Rows from block 2 of a small image deblurring model, named by matrix and row number. Each number is 200 + 40 x the weight over its row's rms, rounded and kept within 0 to 999. All counts start at 0.
After each channel's rows are labels from the 100 images, of 14976, where the channel reaches its highest value: "responds to" is what is common among them. Only what is clearly more common there than usual is listed. The data: Sentinel-2 satellite tiles (TerraMesh).
# conv: 3x3 conv (model.enc.2.0.conv.weight, 256x256x3x3, each kernel summed), inputs 0-255

conv.5,200,200,201,200,200,200,199,200,200,320,200,200,200,199,148,199,201,363,200,200,198,200,201,207,199,199,200,200,200,162,200,200,200,200,200,200,200,199,200,200,214,200,200,203,200,201,200,300,200,465,200,199,201,189,200,226,188,200,201,201,200,200,200,200,200,200,200,200,200,200,200,200,200,239,200,200,198,117,200,199,200,200,201,200,198,200,201,200,200,203,200,577,200,199,199,199,200,200,200,200,200,200,199,234,200,200,195,215,200,200,200,201,200,200,200,200,200,200,200,144,203,200,200,200,201,351,196,202,199,200,200,200,200,229,201,199,201,204,200,200,200,198,200,200,200,200,200,199,200,200,200,200,194,200,200,199,200,207,287,202,81,200,200,200,200,88,189,200,200,200,200,201,202,198,200,202,200,199,201,199,200,186,200,200,264,200,200,200,200,204,201,200,200,200,200,200,201,201,200,201,200,172,119,199,200,200,199,199,201,200,243,285,200,200,200,200,201,200,244,200,200,200,200,212,200,200,200,199,0,200,200,200,200,200,200,199,200,200,200,200,200,200,136,200,200,200,200,202,198,199,199,200,200,200,199,200
responds to: water; clouds; main land cover: water

conv.114,131,200,195,200,200,201,197,200,200,105,200,200,133,196,65,198,156,166,200,87,194,199,182,191,202,198,201,224,200,269,200,200,197,217,191,200,201,196,200,200,319,200,200,208,199,141,200,208,200,377,200,190,191,158,200,321,227,200,208,195,200,200,200,200,171,200,200,200,200,204,200,200,200,130,200,200,227,298,203,226,200,200,138,196,154,200,170,200,162,244,199,318,200,206,262,197,200,200,199,200,200,200,231,110,200,170,127,179,201,200,209,138,200,200,200,200,218,199,200,228,181,200,204,200,161,342,217,233,219,200,201,200,200,184,202,217,119,240,200,200,200,191,200,204,229,200,196,204,200,200,200,205,230,200,200,202,200,242,211,275,296,200,200,206,201,77,102,200,198,200,200,204,145,237,200,258,200,194,197,217,200,117,200,205,101,200,200,200,224,276,204,201,201,200,200,200,213,204,200,269,200,278,305,240,200,200,195,245,220,200,352,263,200,200,200,200,186,200,113,201,200,197,200,279,200,200,199,195,68,200,200,200,200,201,200,201,200,200,200,200,200,200,302,199,200,200,200,165,236,252,188,92,200,200,199,201
responds to: main land cover: bare ground

conv.44,118,200,201,200,200,200,197,200,200,137,200,200,96,200,17,194,177,198,200,96,200,200,202,192,199,200,200,203,200,237,200,200,198,196,200,200,200,200,200,200,288,200,200,202,200,136,200,207,200,416,200,213,202,199,200,297,232,200,201,202,200,200,200,200,200,200,200,200,200,200,200,200,200,146,200,200,200,241,200,200,200,200,129,199,191,200,200,200,193,205,200,340,200,201,249,200,200,200,200,200,200,200,202,158,200,195,160,168,200,200,201,117,200,200,200,200,195,200,200,206,182,200,201,200,185,415,230,209,197,200,200,200,200,202,200,201,102,232,200,200,200,201,200,212,193,200,199,197,200,200,200,201,200,200,200,199,200,206,210,297,242,200,200,201,200,72,137,200,200,200,200,206,125,199,200,272,200,198,178,197,200,162,200,200,150,200,200,200,205,257,200,200,200,200,200,200,207,201,200,238,200,258,253,211,200,200,199,213,206,200,385,252,200,200,200,200,203,200,162,201,200,201,200,240,200,200,200,200,0,200,200,200,200,200,200,200,200,200,200,200,200,200,254,200,200,200,200,198,201,279,189,53,200,200,196,200
responds to: water; main land cover: water; clouds

conv.134,202,200,190,198,199,201,201,200,200,74,200,200,203,202,81,209,167,141,199,158,203,197,194,215,209,202,201,219,200,305,200,200,198,205,189,200,201,199,200,200,329,198,200,197,199,153,200,212,201,360,192,206,191,148,200,331,248,200,207,196,200,200,200,200,176,200,200,201,200,201,200,200,200,95,200,200,234,297,203,221,200,200,149,196,142,201,166,200,214,225,200,326,200,199,260,199,200,200,202,200,200,198,234,109,203,159,140,150,200,200,209,189,200,200,200,200,245,198,200,236,179,200,200,200,174,348,193,223,208,200,200,201,200,177,197,205,148,264,202,200,200,176,200,190,237,200,196,200,191,200,200,203,227,200,198,208,200,253,217,269,315,200,200,202,205,67,108,200,200,200,200,195,188,245,201,246,200,199,166,209,200,130,200,208,93,201,200,200,220,301,201,203,179,200,200,200,204,198,200,270,199,313,311,240,200,200,201,231,230,201,361,253,202,200,200,201,187,200,113,200,200,201,200,265,200,200,200,198,59,200,200,200,200,199,200,201,200,200,200,198,200,200,309,198,200,200,200,165,242,202,200,184,200,199,197,200
responds to: main land cover: water

conv.17,268,200,242,220,215,200,137,187,200,148,200,200,255,139,295,258,249,135,235,292,141,233,238,252,145,150,196,238,200,236,200,200,219,239,131,199,199,143,200,200,101,211,200,208,198,249,200,127,153,93,200,255,254,260,200,95,250,200,272,247,200,203,200,200,161,200,200,200,200,260,200,200,200,172,200,200,139,222,200,152,185,200,248,235,165,200,262,200,276,110,199,104,200,151,160,160,200,200,176,200,200,208,143,171,201,199,292,149,179,200,230,265,200,200,200,200,254,200,200,274,132,200,201,204,246,114,151,256,155,200,207,200,200,138,258,158,271,256,201,200,200,163,200,160,258,200,210,135,199,200,200,190,198,200,200,146,200,229,133,155,217,200,195,200,187,277,300,200,200,200,200,251,268,198,192,157,200,135,147,149,200,285,200,284,173,200,200,200,224,225,230,171,200,200,200,193,242,252,200,243,203,238,230,144,200,200,137,156,251,173,103,146,201,200,189,179,255,200,174,204,200,168,200,125,200,200,199,143,290,200,200,200,172,237,200,161,200,200,200,203,200,200,244,200,200,199,200,263,138,151,186,263,200,235,159,199
responds to: main land cover: water; snow or ice; main land cover: snow or ice

conv.243,194,200,200,200,200,200,200,200,200,424,200,200,195,200,188,200,201,200,200,194,200,200,200,181,200,200,200,200,200,50,200,200,200,200,200,200,200,200,200,200,229,200,200,201,200,201,200,200,200,202,200,173,201,200,200,253,153,200,200,200,200,200,200,200,200,200,200,200,200,200,200,200,200,323,200,200,199,76,200,200,200,200,200,200,222,200,200,200,197,231,200,209,200,200,200,200,200,200,200,200,200,200,199,322,200,214,156,262,200,200,200,8,200,200,200,200,200,200,200,200,204,200,200,200,200,210,209,201,200,200,200,200,200,200,200,200,119,139,200,200,200,200,200,200,200,200,200,199,200,200,200,200,188,200,200,200,200,198,200,200,35,200,200,200,200,182,150,200,200,200,200,201,0,167,200,201,200,199,238,199,200,177,200,200,350,200,200,200,200,86,201,200,200,200,200,200,200,200,200,131,200,22,32,199,200,200,200,200,200,200,255,212,200,200,200,200,200,200,315,200,200,200,200,220,200,200,200,200,183,200,200,200,200,200,200,200,200,200,200,200,200,200,41,200,200,200,200,201,200,301,199,196,200,200,200,200
responds to: snow or ice; main land cover: snow or ice

conv.182,279,200,235,236,211,200,148,201,200,122,200,200,255,159,297,243,251,114,224,315,156,221,244,233,150,160,173,260,200,222,200,200,225,257,167,200,199,161,200,200,114,213,200,219,203,268,200,138,194,108,201,251,243,267,200,105,261,201,237,248,200,200,200,200,141,200,200,200,200,234,200,200,200,171,200,200,142,251,195,139,201,200,272,241,203,200,254,200,294,138,199,83,200,148,142,168,200,200,159,199,200,215,145,154,200,207,271,157,171,200,230,234,200,200,200,200,260,200,200,281,136,200,202,201,246,82,148,268,151,200,210,202,200,130,242,161,246,211,200,199,200,203,200,161,279,200,227,168,200,200,199,165,209,197,199,148,200,198,151,114,247,200,200,198,168,295,273,200,200,200,200,240,234,192,197,131,200,154,161,151,200,274,200,228,152,201,200,200,197,199,251,199,200,200,200,200,243,248,200,240,200,235,257,145,200,200,151,140,252,193,93,124,200,200,194,166,246,200,153,194,200,136,200,130,200,200,220,157,326,200,199,200,200,227,200,179,200,200,200,216,200,200,258,205,200,200,200,267,139,177,193,242,200,222,160,200
responds to: snow or ice; main land cover: snow or ice

conv.238,127,200,101,200,200,312,227,179,200,258,221,200,114,205,119,200,136,200,200,132,211,200,171,131,221,204,200,202,200,158,200,190,200,201,200,200,333,204,200,200,272,200,208,189,200,102,200,200,210,269,274,161,156,156,200,289,199,200,198,182,200,180,200,200,201,200,200,200,200,200,200,200,200,230,200,200,240,184,200,233,200,200,102,201,224,200,158,206,152,270,200,249,200,285,305,200,200,200,199,182,200,200,241,221,200,280,113,235,200,200,181,96,200,200,200,200,202,208,200,201,233,200,200,130,139,279,266,202,228,200,200,353,200,199,196,254,101,125,200,122,200,200,200,199,201,200,201,254,301,200,191,199,198,147,200,220,200,180,201,303,171,200,200,200,200,142,116,200,200,200,200,141,95,185,200,297,200,225,246,229,200,139,200,200,231,200,200,200,152,109,202,200,201,200,154,200,142,181,200,184,200,143,176,242,200,200,225,235,198,200,261,201,200,200,200,200,162,200,217,183,200,199,200,252,200,200,201,202,135,200,172,200,200,199,200,200,200,200,200,200,200,200,165,200,200,200,200,153,240,304,200,84,200,200,227,291
responds to: clouds

conv.115,176,200,194,200,200,200,206,200,200,398,200,200,205,201,69,201,184,217,200,152,202,200,189,410,202,201,200,206,200,134,200,200,201,202,202,200,200,202,200,200,94,200,200,199,200,171,200,200,200,115,200,149,191,185,200,162,148,200,197,194,200,200,200,200,196,200,200,200,200,199,200,200,200,253,200,200,211,108,200,213,200,200,161,201,198,200,191,200,178,239,200,290,200,224,228,200,200,200,200,200,200,200,209,253,200,200,125,250,200,200,196,263,200,200,200,200,205,201,200,191,241,200,200,200,189,315,7,192,209,200,200,200,200,201,199,209,277,296,200,200,200,170,200,186,202,200,201,203,200,200,200,199,187,200,200,204,200,225,200,255,62,200,200,199,200,275,197,200,200,200,200,185,267,186,200,255,200,205,231,208,200,140,200,199,298,200,200,200,202,174,203,200,200,200,200,200,183,194,200,186,200,140,94,214,200,200,204,221,206,200,314,174,200,200,200,200,188,200,254,199,200,199,200,259,200,200,201,202,72,200,200,200,200,200,200,200,200,200,200,200,200,200,107,200,200,200,200,183,211,181,210,429,200,200,207,200
responds to: clouds; main land cover: water

conv.78,100,200,200,200,200,201,199,200,200,185,200,200,95,200,15,192,191,198,200,103,200,200,203,165,200,200,201,196,200,199,200,200,200,194,200,200,201,200,200,200,320,200,200,202,200,171,200,207,200,430,200,198,202,188,200,369,222,200,200,200,200,200,200,200,201,200,200,200,200,200,200,200,200,186,200,200,200,214,200,199,200,200,166,197,205,200,199,200,185,231,200,330,200,192,224,200,200,200,200,200,200,200,203,188,200,202,134,186,201,200,200,106,200,200,200,200,194,199,200,205,190,200,201,200,194,416,245,203,198,200,200,200,200,203,200,198,97,195,200,200,200,202,200,215,191,200,199,200,201,200,200,203,195,200,200,200,200,195,210,246,206,200,200,200,200,70,114,200,200,200,200,203,119,192,200,222,200,199,190,198,200,130,200,200,189,200,200,200,201,212,203,200,201,200,200,200,202,200,200,211,200,214,215,205,200,200,200,206,198,200,382,232,200,200,200,200,203,200,190,201,200,202,200,254,200,200,199,200,5,200,200,200,200,200,200,200,200,200,200,200,200,200,215,200,200,200,200,197,201,279,188,25,200,200,200,200
responds to: main land cover: water; clouds

conv.70,200,200,171,200,200,560,263,23,200,215,200,200,200,227,198,203,178,200,200,199,227,198,192,202,242,213,200,200,200,198,200,200,200,200,200,200,541,231,200,200,200,200,200,81,200,144,200,200,200,200,200,201,180,117,200,219,200,200,193,178,200,200,200,200,200,200,200,200,200,200,200,200,200,200,200,200,249,197,233,240,200,200,150,200,201,207,132,200,200,200,200,201,200,221,264,200,200,200,200,200,200,200,262,202,200,200,201,200,200,200,200,201,200,200,200,200,200,200,200,200,200,200,200,200,183,202,199,200,218,200,200,208,200,199,180,201,200,202,210,200,200,200,200,200,200,200,200,275,310,200,200,200,200,200,200,233,200,201,201,275,193,200,200,200,200,198,193,200,200,200,200,157,201,198,200,232,200,258,199,212,200,200,200,200,202,200,200,200,200,202,200,200,212,200,200,200,198,164,200,201,200,197,197,260,200,200,260,229,200,200,203,199,200,200,200,200,164,200,203,200,200,200,200,200,200,200,200,215,197,200,200,200,200,200,200,212,200,200,127,200,200,200,193,200,200,200,200,100,260,199,199,200,200,167,204,315
responds to: clouds

conv.24,133,200,203,200,200,200,195,200,200,95,200,200,116,199,47,197,167,184,200,107,198,200,186,191,198,199,201,219,200,283,200,200,197,204,197,200,200,200,200,200,309,200,200,201,200,137,200,203,200,393,200,206,198,180,200,313,241,200,201,202,200,200,200,200,192,200,200,200,200,201,200,200,200,106,200,200,207,283,201,211,200,200,130,199,163,200,189,200,193,210,200,334,200,201,240,200,200,200,201,200,200,200,211,120,200,172,164,157,200,200,203,130,200,200,200,200,206,199,200,216,175,200,202,200,172,369,223,217,209,200,200,200,200,197,200,210,111,235,200,200,200,194,200,204,215,200,197,199,200,200,200,202,220,200,200,197,200,237,204,282,290,200,200,202,200,80,139,200,199,200,200,206,136,234,200,260,200,195,171,205,200,134,200,205,108,200,200,200,214,288,200,201,200,200,200,200,206,205,200,267,200,295,295,225,200,200,196,243,217,200,351,259,200,200,200,200,197,200,126,200,200,201,200,257,200,200,200,199,40,200,200,200,200,200,200,200,200,200,200,200,200,200,297,200,200,200,200,196,213,267,194,79,200,200,195,200
responds to: main land cover: water; clouds

conv.212,275,200,220,199,200,200,183,200,200,160,200,200,297,174,261,283,232,118,220,272,185,200,221,329,173,185,200,207,200,234,200,200,200,227,180,200,200,189,200,200,132,200,198,200,200,231,198,113,191,125,199,279,219,219,200,156,247,200,212,217,200,201,200,200,177,200,200,200,200,212,200,200,200,104,200,200,181,262,199,180,192,200,234,201,103,199,219,200,256,123,201,145,200,167,168,186,200,200,198,200,200,200,180,141,200,160,245,110,200,200,206,300,200,200,200,200,244,200,200,260,129,200,174,200,230,145,75,266,180,200,221,178,200,118,213,169,293,322,200,200,200,73,200,195,272,200,200,183,198,200,200,200,219,200,200,183,200,315,108,175,260,200,200,200,201,277,250,200,200,200,200,205,302,207,200,164,200,181,113,179,200,258,200,232,138,200,200,200,284,303,219,196,196,200,200,200,206,216,200,286,294,289,262,181,200,178,172,179,241,194,149,123,200,200,200,200,219,200,143,200,200,198,200,132,200,200,200,186,256,200,200,200,197,212,200,200,200,200,161,200,200,200,265,200,200,200,200,221,182,104,217,307,200,200,180,200
responds to: water; main land cover: water

conv.129,200,200,201,230,201,200,177,200,200,118,200,200,200,162,267,270,210,23,200,266,163,228,206,255,166,171,200,258,200,192,200,200,200,207,185,200,200,168,200,200,84,241,200,199,212,206,200,93,200,107,200,279,208,230,200,94,256,200,212,223,200,200,200,200,177,200,200,200,200,200,200,200,200,190,200,200,175,300,168,176,200,200,213,306,213,200,216,200,225,120,200,59,200,197,195,169,200,200,200,200,200,238,178,131,200,200,253,144,200,200,199,200,200,200,200,200,321,200,200,316,181,200,200,200,206,108,143,309,189,200,200,200,200,64,238,200,214,227,200,200,200,199,200,158,304,200,200,200,200,200,200,200,224,200,200,163,200,192,120,170,289,200,200,200,143,339,280,200,200,200,200,209,200,200,200,170,200,199,146,190,200,304,200,200,138,200,200,200,200,180,286,200,200,200,200,200,203,231,200,207,200,206,275,181,200,200,174,190,216,200,111,93,200,200,200,200,218,200,127,200,200,197,200,91,200,200,200,154,302,200,200,200,200,200,200,182,200,200,200,200,200,200,255,202,200,200,200,227,171,201,200,199,200,200,191,200
responds to: bare ground; main land cover: bare ground

conv.242,112,200,208,200,200,201,192,200,200,114,200,200,91,199,38,196,199,179,200,104,198,200,209,200,196,199,201,217,200,263,200,200,197,202,197,200,200,199,200,200,305,200,200,201,200,176,200,203,200,431,200,221,209,202,200,300,249,200,203,206,200,200,200,200,188,200,200,200,200,201,200,200,200,130,200,200,195,265,200,194,200,200,167,198,175,200,207,200,201,205,199,317,200,194,233,200,200,200,201,200,200,200,194,138,200,175,165,151,201,200,204,115,200,200,200,200,205,199,200,217,171,200,201,200,201,392,214,215,191,200,200,200,200,196,200,194,98,237,200,200,200,195,200,209,213,200,197,190,200,200,200,203,214,200,200,195,200,223,204,265,268,200,200,203,200,88,134,200,199,200,200,214,122,219,200,249,200,193,162,191,200,153,200,203,129,200,200,200,218,270,200,200,200,200,200,200,214,206,200,251,200,278,273,199,200,200,195,200,218,200,369,260,200,200,200,201,212,200,141,201,200,201,200,239,200,200,199,199,13,200,200,200,200,200,200,200,200,200,200,200,200,200,274,200,200,200,200,206,196,282,193,46,200,200,191,200
responds to: main land cover: water; clouds

conv.54,174,200,188,200,200,200,200,200,200,303,200,200,79,200,0,200,153,200,200,142,200,200,190,183,200,200,200,200,200,139,200,200,200,200,200,200,200,200,200,200,327,200,200,202,200,151,200,200,200,444,200,205,199,187,200,319,206,200,200,198,200,200,200,200,199,200,200,200,200,200,200,200,200,228,200,200,208,176,200,218,200,200,142,200,205,200,192,200,190,234,200,263,200,209,262,200,200,200,200,200,200,200,206,221,200,200,110,195,200,200,200,63,200,200,200,200,200,200,200,201,199,200,200,200,164,348,229,202,208,200,200,200,200,199,200,221,58,189,200,200,200,200,200,200,200,200,201,200,200,200,200,200,199,200,200,200,200,183,201,251,139,200,200,200,200,158,109,200,200,200,200,198,79,177,200,261,200,200,195,207,200,163,200,200,248,200,200,200,201,175,201,200,200,200,200,200,200,200,200,193,200,152,160,216,200,200,200,236,200,200,373,191,200,200,200,200,197,200,217,200,200,200,200,213,200,200,200,200,60,200,200,200,200,200,200,200,200,200,200,200,200,200,159,200,200,200,200,182,214,305,199,3,200,200,200,200
responds to: clouds; main land cover: water

conv.102,181,200,150,200,183,417,212,145,200,230,232,200,163,209,177,200,182,199,200,199,209,180,183,166,218,207,200,201,200,186,200,195,200,200,200,200,409,208,200,200,274,200,208,144,200,137,200,200,203,206,291,173,148,135,200,269,202,200,200,143,200,200,200,200,199,200,200,200,200,200,200,200,200,207,200,200,219,191,200,223,200,200,136,200,202,200,142,201,200,247,200,200,200,272,265,202,200,200,200,139,200,200,259,206,200,200,131,202,200,200,140,116,200,200,200,200,201,200,200,201,199,200,200,183,146,232,234,202,218,200,200,373,200,199,192,246,115,175,210,95,200,199,200,200,200,200,200,243,415,200,195,200,199,90,200,215,200,200,201,276,181,200,200,200,200,148,137,200,200,200,200,141,108,198,209,301,200,241,221,216,200,152,200,200,214,200,200,200,201,144,201,200,288,200,200,200,126,145,200,200,200,186,189,261,200,200,210,264,202,200,254,199,200,200,200,200,144,200,206,200,200,200,200,248,200,200,200,208,180,200,127,200,200,169,200,245,200,200,200,200,200,200,188,200,200,200,200,141,222,280,199,143,200,142,251,267
responds to: clouds

conv.12,175,200,156,200,187,365,237,54,200,223,260,200,153,236,172,200,158,198,173,200,235,151,161,153,238,233,200,203,199,181,200,172,200,201,207,200,369,235,207,200,263,220,239,139,177,157,208,200,204,208,336,161,161,158,200,266,195,200,171,164,200,198,200,213,198,224,200,209,200,200,200,200,200,208,200,200,239,189,225,241,201,200,157,202,207,218,161,256,201,247,200,200,200,253,246,232,200,200,199,108,204,210,240,210,206,221,131,224,200,223,147,130,200,200,200,200,203,214,200,203,198,200,200,131,161,242,248,204,240,170,200,339,200,197,164,246,126,156,234,103,200,198,200,185,202,200,201,238,388,200,185,200,198,89,172,236,200,197,201,246,183,200,200,200,200,155,137,200,200,200,200,158,129,195,228,261,200,235,227,238,200,134,200,200,214,200,200,200,201,123,204,200,370,200,200,200,158,163,200,197,197,188,187,240,200,200,236,240,203,207,252,199,241,200,200,200,161,200,209,172,200,199,200,253,200,217,201,214,168,226,94,200,200,179,200,231,206,200,200,200,200,200,188,200,217,200,200,159,240,267,200,163,179,189,238,286
responds to: clouds; main land cover: trees

conv.128,201,200,197,198,200,200,211,200,200,89,200,200,201,201,52,186,147,170,201,194,200,200,180,192,212,200,200,203,200,285,200,200,199,199,191,200,200,199,200,200,312,200,200,212,196,127,200,213,200,394,200,208,174,139,200,325,211,200,204,196,200,200,200,200,195,200,200,200,200,201,200,200,200,109,200,200,251,277,207,229,200,200,126,191,132,200,150,200,203,248,199,336,200,208,251,199,200,200,200,200,200,197,250,113,208,191,119,152,200,200,203,183,200,200,200,200,208,200,200,223,186,200,203,200,151,364,209,220,217,200,200,200,200,185,197,222,152,242,202,200,200,198,200,214,196,200,200,205,198,200,200,201,215,200,199,214,200,241,215,254,284,200,200,200,204,84,92,200,200,200,200,208,182,206,200,242,200,214,179,219,200,114,200,206,107,201,200,200,204,287,202,200,188,200,200,200,210,198,200,263,200,317,296,254,200,200,212,243,224,200,349,248,201,200,200,200,170,200,116,200,200,200,200,275,200,200,200,198,45,200,200,200,200,201,200,200,200,200,200,199,200,200,310,200,200,199,200,150,257,199,176,176,200,200,201,200
responds to: main land cover: water; clouds

conv.171,119,200,203,200,200,203,193,199,200,114,200,200,100,191,66,209,188,142,202,85,190,200,199,189,196,193,204,228,200,259,200,200,194,224,186,200,202,191,200,200,335,199,200,205,200,173,200,207,201,397,199,185,204,182,200,329,225,200,213,205,200,200,201,200,161,200,200,201,200,207,199,200,200,158,200,200,206,279,201,206,200,200,171,200,165,201,192,200,167,249,199,310,200,197,237,194,200,200,194,200,200,199,211,124,201,164,129,187,201,200,213,119,200,200,200,200,231,197,200,234,181,200,200,200,192,341,217,235,200,200,206,197,200,170,207,196,87,216,200,200,200,183,200,190,254,200,190,194,198,201,200,206,234,200,199,198,200,231,211,250,281,200,200,208,202,59,97,200,196,200,200,214,118,246,200,237,200,192,200,203,200,108,200,208,120,201,200,200,212,245,205,205,199,200,200,201,221,210,200,254,198,252,283,213,200,201,192,215,225,200,350,250,200,200,200,196,203,200,124,199,200,196,200,293,200,200,202,191,68,200,200,200,200,204,200,201,200,200,199,199,200,200,280,199,200,200,200,185,210,279,202,39,200,200,192,203
responds to: bare ground; main land cover: bare ground

conv.145,274,200,238,200,200,200,153,205,200,149,200,200,259,156,304,270,255,127,229,293,154,206,246,255,153,158,201,220,200,233,200,200,198,224,154,199,199,159,200,200,112,198,200,206,199,253,200,115,181,73,200,271,254,256,200,113,277,200,249,247,200,202,200,200,188,200,200,200,200,229,200,200,200,135,200,200,144,260,200,152,187,200,253,211,182,200,254,200,268,125,197,86,200,148,155,159,200,200,201,200,200,198,144,141,200,200,274,140,203,200,226,254,200,200,196,200,245,200,200,271,110,200,205,201,253,102,140,269,154,200,200,200,200,137,243,149,256,246,200,200,200,155,200,200,257,200,200,153,199,200,200,202,211,200,200,152,200,239,120,150,257,200,200,200,198,285,284,200,200,200,200,244,255,197,199,147,200,156,140,146,200,281,200,260,139,200,200,200,200,227,237,191,199,200,200,200,239,246,200,274,200,247,268,145,200,200,154,150,252,189,114,114,200,200,201,201,255,200,144,203,200,199,200,119,200,200,198,155,302,200,200,200,192,230,200,192,200,200,200,200,200,200,269,200,200,199,200,255,144,157,190,264,200,214,154,200
responds to: main land cover: water; snow or ice; main land cover: snow or ice

conv.214,117,200,210,199,199,202,189,199,200,103,200,200,120,196,72,216,194,144,199,87,195,198,201,195,194,196,203,234,200,286,200,200,194,226,192,200,202,197,200,200,322,199,200,201,200,177,200,191,202,399,199,199,206,191,200,318,236,200,206,208,200,200,201,200,169,200,200,200,200,202,200,200,200,138,200,200,202,296,201,203,200,200,172,199,158,202,197,200,176,228,200,321,200,195,235,199,200,200,201,200,200,199,204,115,201,156,139,164,200,200,210,136,200,200,200,200,236,198,200,234,168,200,200,199,196,356,211,235,198,200,200,198,200,172,201,195,100,234,200,200,200,182,200,176,263,200,188,190,197,200,200,204,239,200,199,193,200,241,193,252,296,200,202,207,202,76,112,200,197,200,200,217,136,261,201,238,200,189,177,200,200,126,200,209,110,201,200,200,225,269,206,208,198,200,200,202,222,211,200,260,198,275,296,205,200,203,191,212,227,200,339,270,200,200,200,202,205,200,112,195,200,198,200,272,200,200,201,197,56,200,200,200,200,200,200,203,200,200,200,199,200,200,292,197,200,200,200,192,203,258,207,68,200,198,187,201
responds to: bare ground; main land cover: bare ground

conv.0,119,200,204,200,200,201,194,200,200,103,200,200,121,198,63,202,174,168,199,91,197,199,191,182,198,198,202,227,200,276,200,200,195,211,195,200,201,199,200,200,327,200,200,199,200,150,200,195,201,380,200,194,198,177,200,318,223,200,203,202,200,200,200,200,185,200,200,200,200,201,200,200,200,138,200,200,207,281,200,208,200,200,146,198,166,201,189,200,179,236,200,337,200,205,247,200,200,200,202,200,200,200,214,123,200,165,130,176,201,200,205,127,200,200,200,200,215,199,200,224,178,200,201,200,177,363,228,223,203,200,200,200,200,188,200,204,94,229,200,200,200,187,200,195,235,200,194,201,200,200,200,203,230,200,200,197,200,235,197,272,288,200,200,204,201,70,106,200,199,200,200,204,129,249,200,258,200,193,186,203,200,118,200,207,114,201,200,200,219,271,202,205,200,200,200,200,211,206,200,256,200,278,286,221,200,200,195,232,224,200,352,281,200,200,200,201,198,200,125,200,200,201,200,279,200,200,200,198,44,200,200,200,200,199,200,201,200,200,200,200,200,200,287,199,200,200,200,180,213,271,201,86,200,199,196,200
responds to: bare ground; main land cover: bare ground

conv.195,200,200,199,199,200,200,201,200,200,341,200,200,198,200,197,98,201,337,200,202,201,201,200,191,200,200,200,146,200,176,200,200,200,171,199,200,200,200,200,200,205,200,200,197,200,201,200,307,200,199,200,195,199,200,200,204,190,200,200,200,200,200,200,200,200,200,200,200,200,201,200,200,200,276,200,200,200,18,199,200,200,200,201,170,210,200,200,200,196,205,200,199,200,201,199,200,200,200,200,200,200,200,200,354,200,200,191,210,200,200,200,195,200,200,200,200,43,200,200,68,217,200,199,200,201,197,204,53,200,200,200,192,200,357,200,200,196,183,200,203,200,202,200,200,112,200,200,201,149,200,200,200,175,200,200,200,200,195,301,198,23,200,200,200,217,198,196,200,200,200,200,199,192,203,200,197,200,201,208,200,200,197,200,199,352,200,200,200,200,160,13,199,124,200,200,200,198,200,200,140,200,125,55,200,200,200,201,199,199,200,198,200,200,200,200,200,200,200,356,200,200,200,200,203,200,200,200,200,201,200,200,200,200,200,200,200,200,200,200,174,200,200,68,200,200,200,200,200,200,204,206,199,200,200,201,200
responds to: snow or ice; main land cover: snow or ice