Weights of a small image deblurring model.
Model: 5.43M parameters, 40-pixel images.
Training: cautious_adamw at rate 0.0015, 24200 steps, batches of 192.
Data: trained on Sentinel-2 satellite tiles (TerraMesh), 32.0 epochs.
Rows from block 3 of a small image deblurring model, named by matrix and row number. Each number is 500 + 25 x the weight over its row's rms, rounded and kept within 0 to 999. All counts start at 0. Numbers have three digits each.
Before each channel's rows are labels from the 100 images, of 14976, where the channel reaches its highest value: "peak on" is the class under the peak; "colour at peak" is the nearest of a few named colours to the mean colour under the peak. Only what is clearly more common there than usual is listed. The data: Sentinel-2 satellite tiles (TerraMesh). In brackets: how many of the 100.
# conv: 3x3 conv (model.mid.0.conv.weight, 256x256x3x3, each kernel summed), inputs 86-171

peak on: snow or ice (64)
colour at peak: grey (66)
conv.83:500500500500500500500500500500500500500501500594500500500500500500500500500500500500500500500500500500500500500438500500500500500500499500500501500500500500500501500500500500500500500500500500500500500501501500500500500500500500500500500500500500500500500500

peak on: snow or ice (58)
colour at peak: grey (57)
conv.238:500500500500500500500500500500500500500504500501500500500500500500500500500454500500500500500500500500500500500500500500500500500500469500500508500500500500500501500500500500500500500500500500500500500571511500500500500500500500500328500500500500500500500500

peak on: snow or ice (69)
colour at peak: grey (56)
conv.86:500374500527495499500562502499500500515511505499493500499523516500500502500439491500458570500520488500500509500326500500498504500499493500505504500499499499496499500501503500492509504500500500501508481528482500500500501495500500499500492393500499500500469500

peak on: snow or ice (54)
colour at peak: grey (56)
conv.64:500515500442500500500476500500500500500499453535535500500500500500500500463500500500500459541500500500500500500500445500500500500557500500500525501558550562560499500500500500500500500500500500501500500500500500548500455500500500582502556543528500538500500500

peak on: snow or ice (55)
colour at peak: grey (57)
conv.126:500500500500500500500500500500500500500500500660500500500500500500500500500500500500500500500500500500500500500500500500500500500500500500500501500500500500500500500500500500500500500500500500500500500501501500500500500500500500500500500500500500500500500500

peak on: snow or ice (62)
colour at peak: grey (60)
conv.120:500499500500500500500500500500500500500502499593500500500500500500500500500499500500500500501500500500500500500470500500500500500500499500500502500500500500500501500500500500500500500501500500501499500514523500500500499500500500500500501499500500500500500500

peak on: snow or ice (66)
colour at peak: grey (63)
conv.229:500499500500500500500500500500500500500502499591500500501500500500500500500499500500500500501500500501500500500362500500500500500501499500500503499500500500500501500500500499500500500501500500501500500508517500500500499500500500500500501500500500500500500500

peak on: snow or ice (62)
colour at peak: grey (59)
conv.237:500500500478500500500500500500500500500500499590500500500500500500500500500500500500500500500500500500500500500500500500500500500500500500500499500500500500541500500500500500500500500500500500536500500361500500500500500500500500500673556500500500500500500500

peak on: snow or ice (63)
colour at peak: grey (60)
conv.23:500500501500471462504500529473462565533502500500500500500551534465500535500443474532459500500522461500537500499500501508477537464500429500527500500500500500500500562499526500479535526500505496474500464572500500499523500463544539500437500500500469500500463498

peak on: water (86)
colour at peak: black (74)
conv.235:496508485497504504500492495501505500495506500500500527501496496505500494475531505497504492500496505505494582516385500498505496506500545454496509497500501500500502491514496495505497495463500512507575504457446500510500500505496496504509500511517505521503503505

peak on: snow or ice (48)
colour at peak: white (49)
conv.179:509500545499526519502500484507519499487457508492494446484475481520497474523524528480514500500488516496474433458569516500517481520483530561474446512482494491487498477501472512518481483556500464501433513474500498468500520527491480494500485500500514491495514490

peak on: water (86)
colour at peak: black (73)
conv.41:496501495500501501500497497500501500498502500500500529501498498501500498475531502499501499500498504505498582508366495500503499502500539454499503498501500503500500492517498495503498497467497503501578501463447500508500500501498499500503500506512503516502501501

peak on: snow or ice (47)
colour at peak: white (52)
conv.185:518498535527520522500502481515522497483480527472480475473477479523500479547525521483519502500485521495478465466530531500519479517464520537481445522469469471469475472501480517519479481538500466500463518482507500452500537522485482465500469497469519465493519477

peak on: snow or ice (67)
colour at peak: grey (61)
conv.131:504499501505469456500509535473470502546492500487500499498555537470500528500440470526450505487543452492532500498500506517468551473500434499531497504497496495500481548498533510469543532501511500473501461561498500495520505471533527497449500499489467494495458500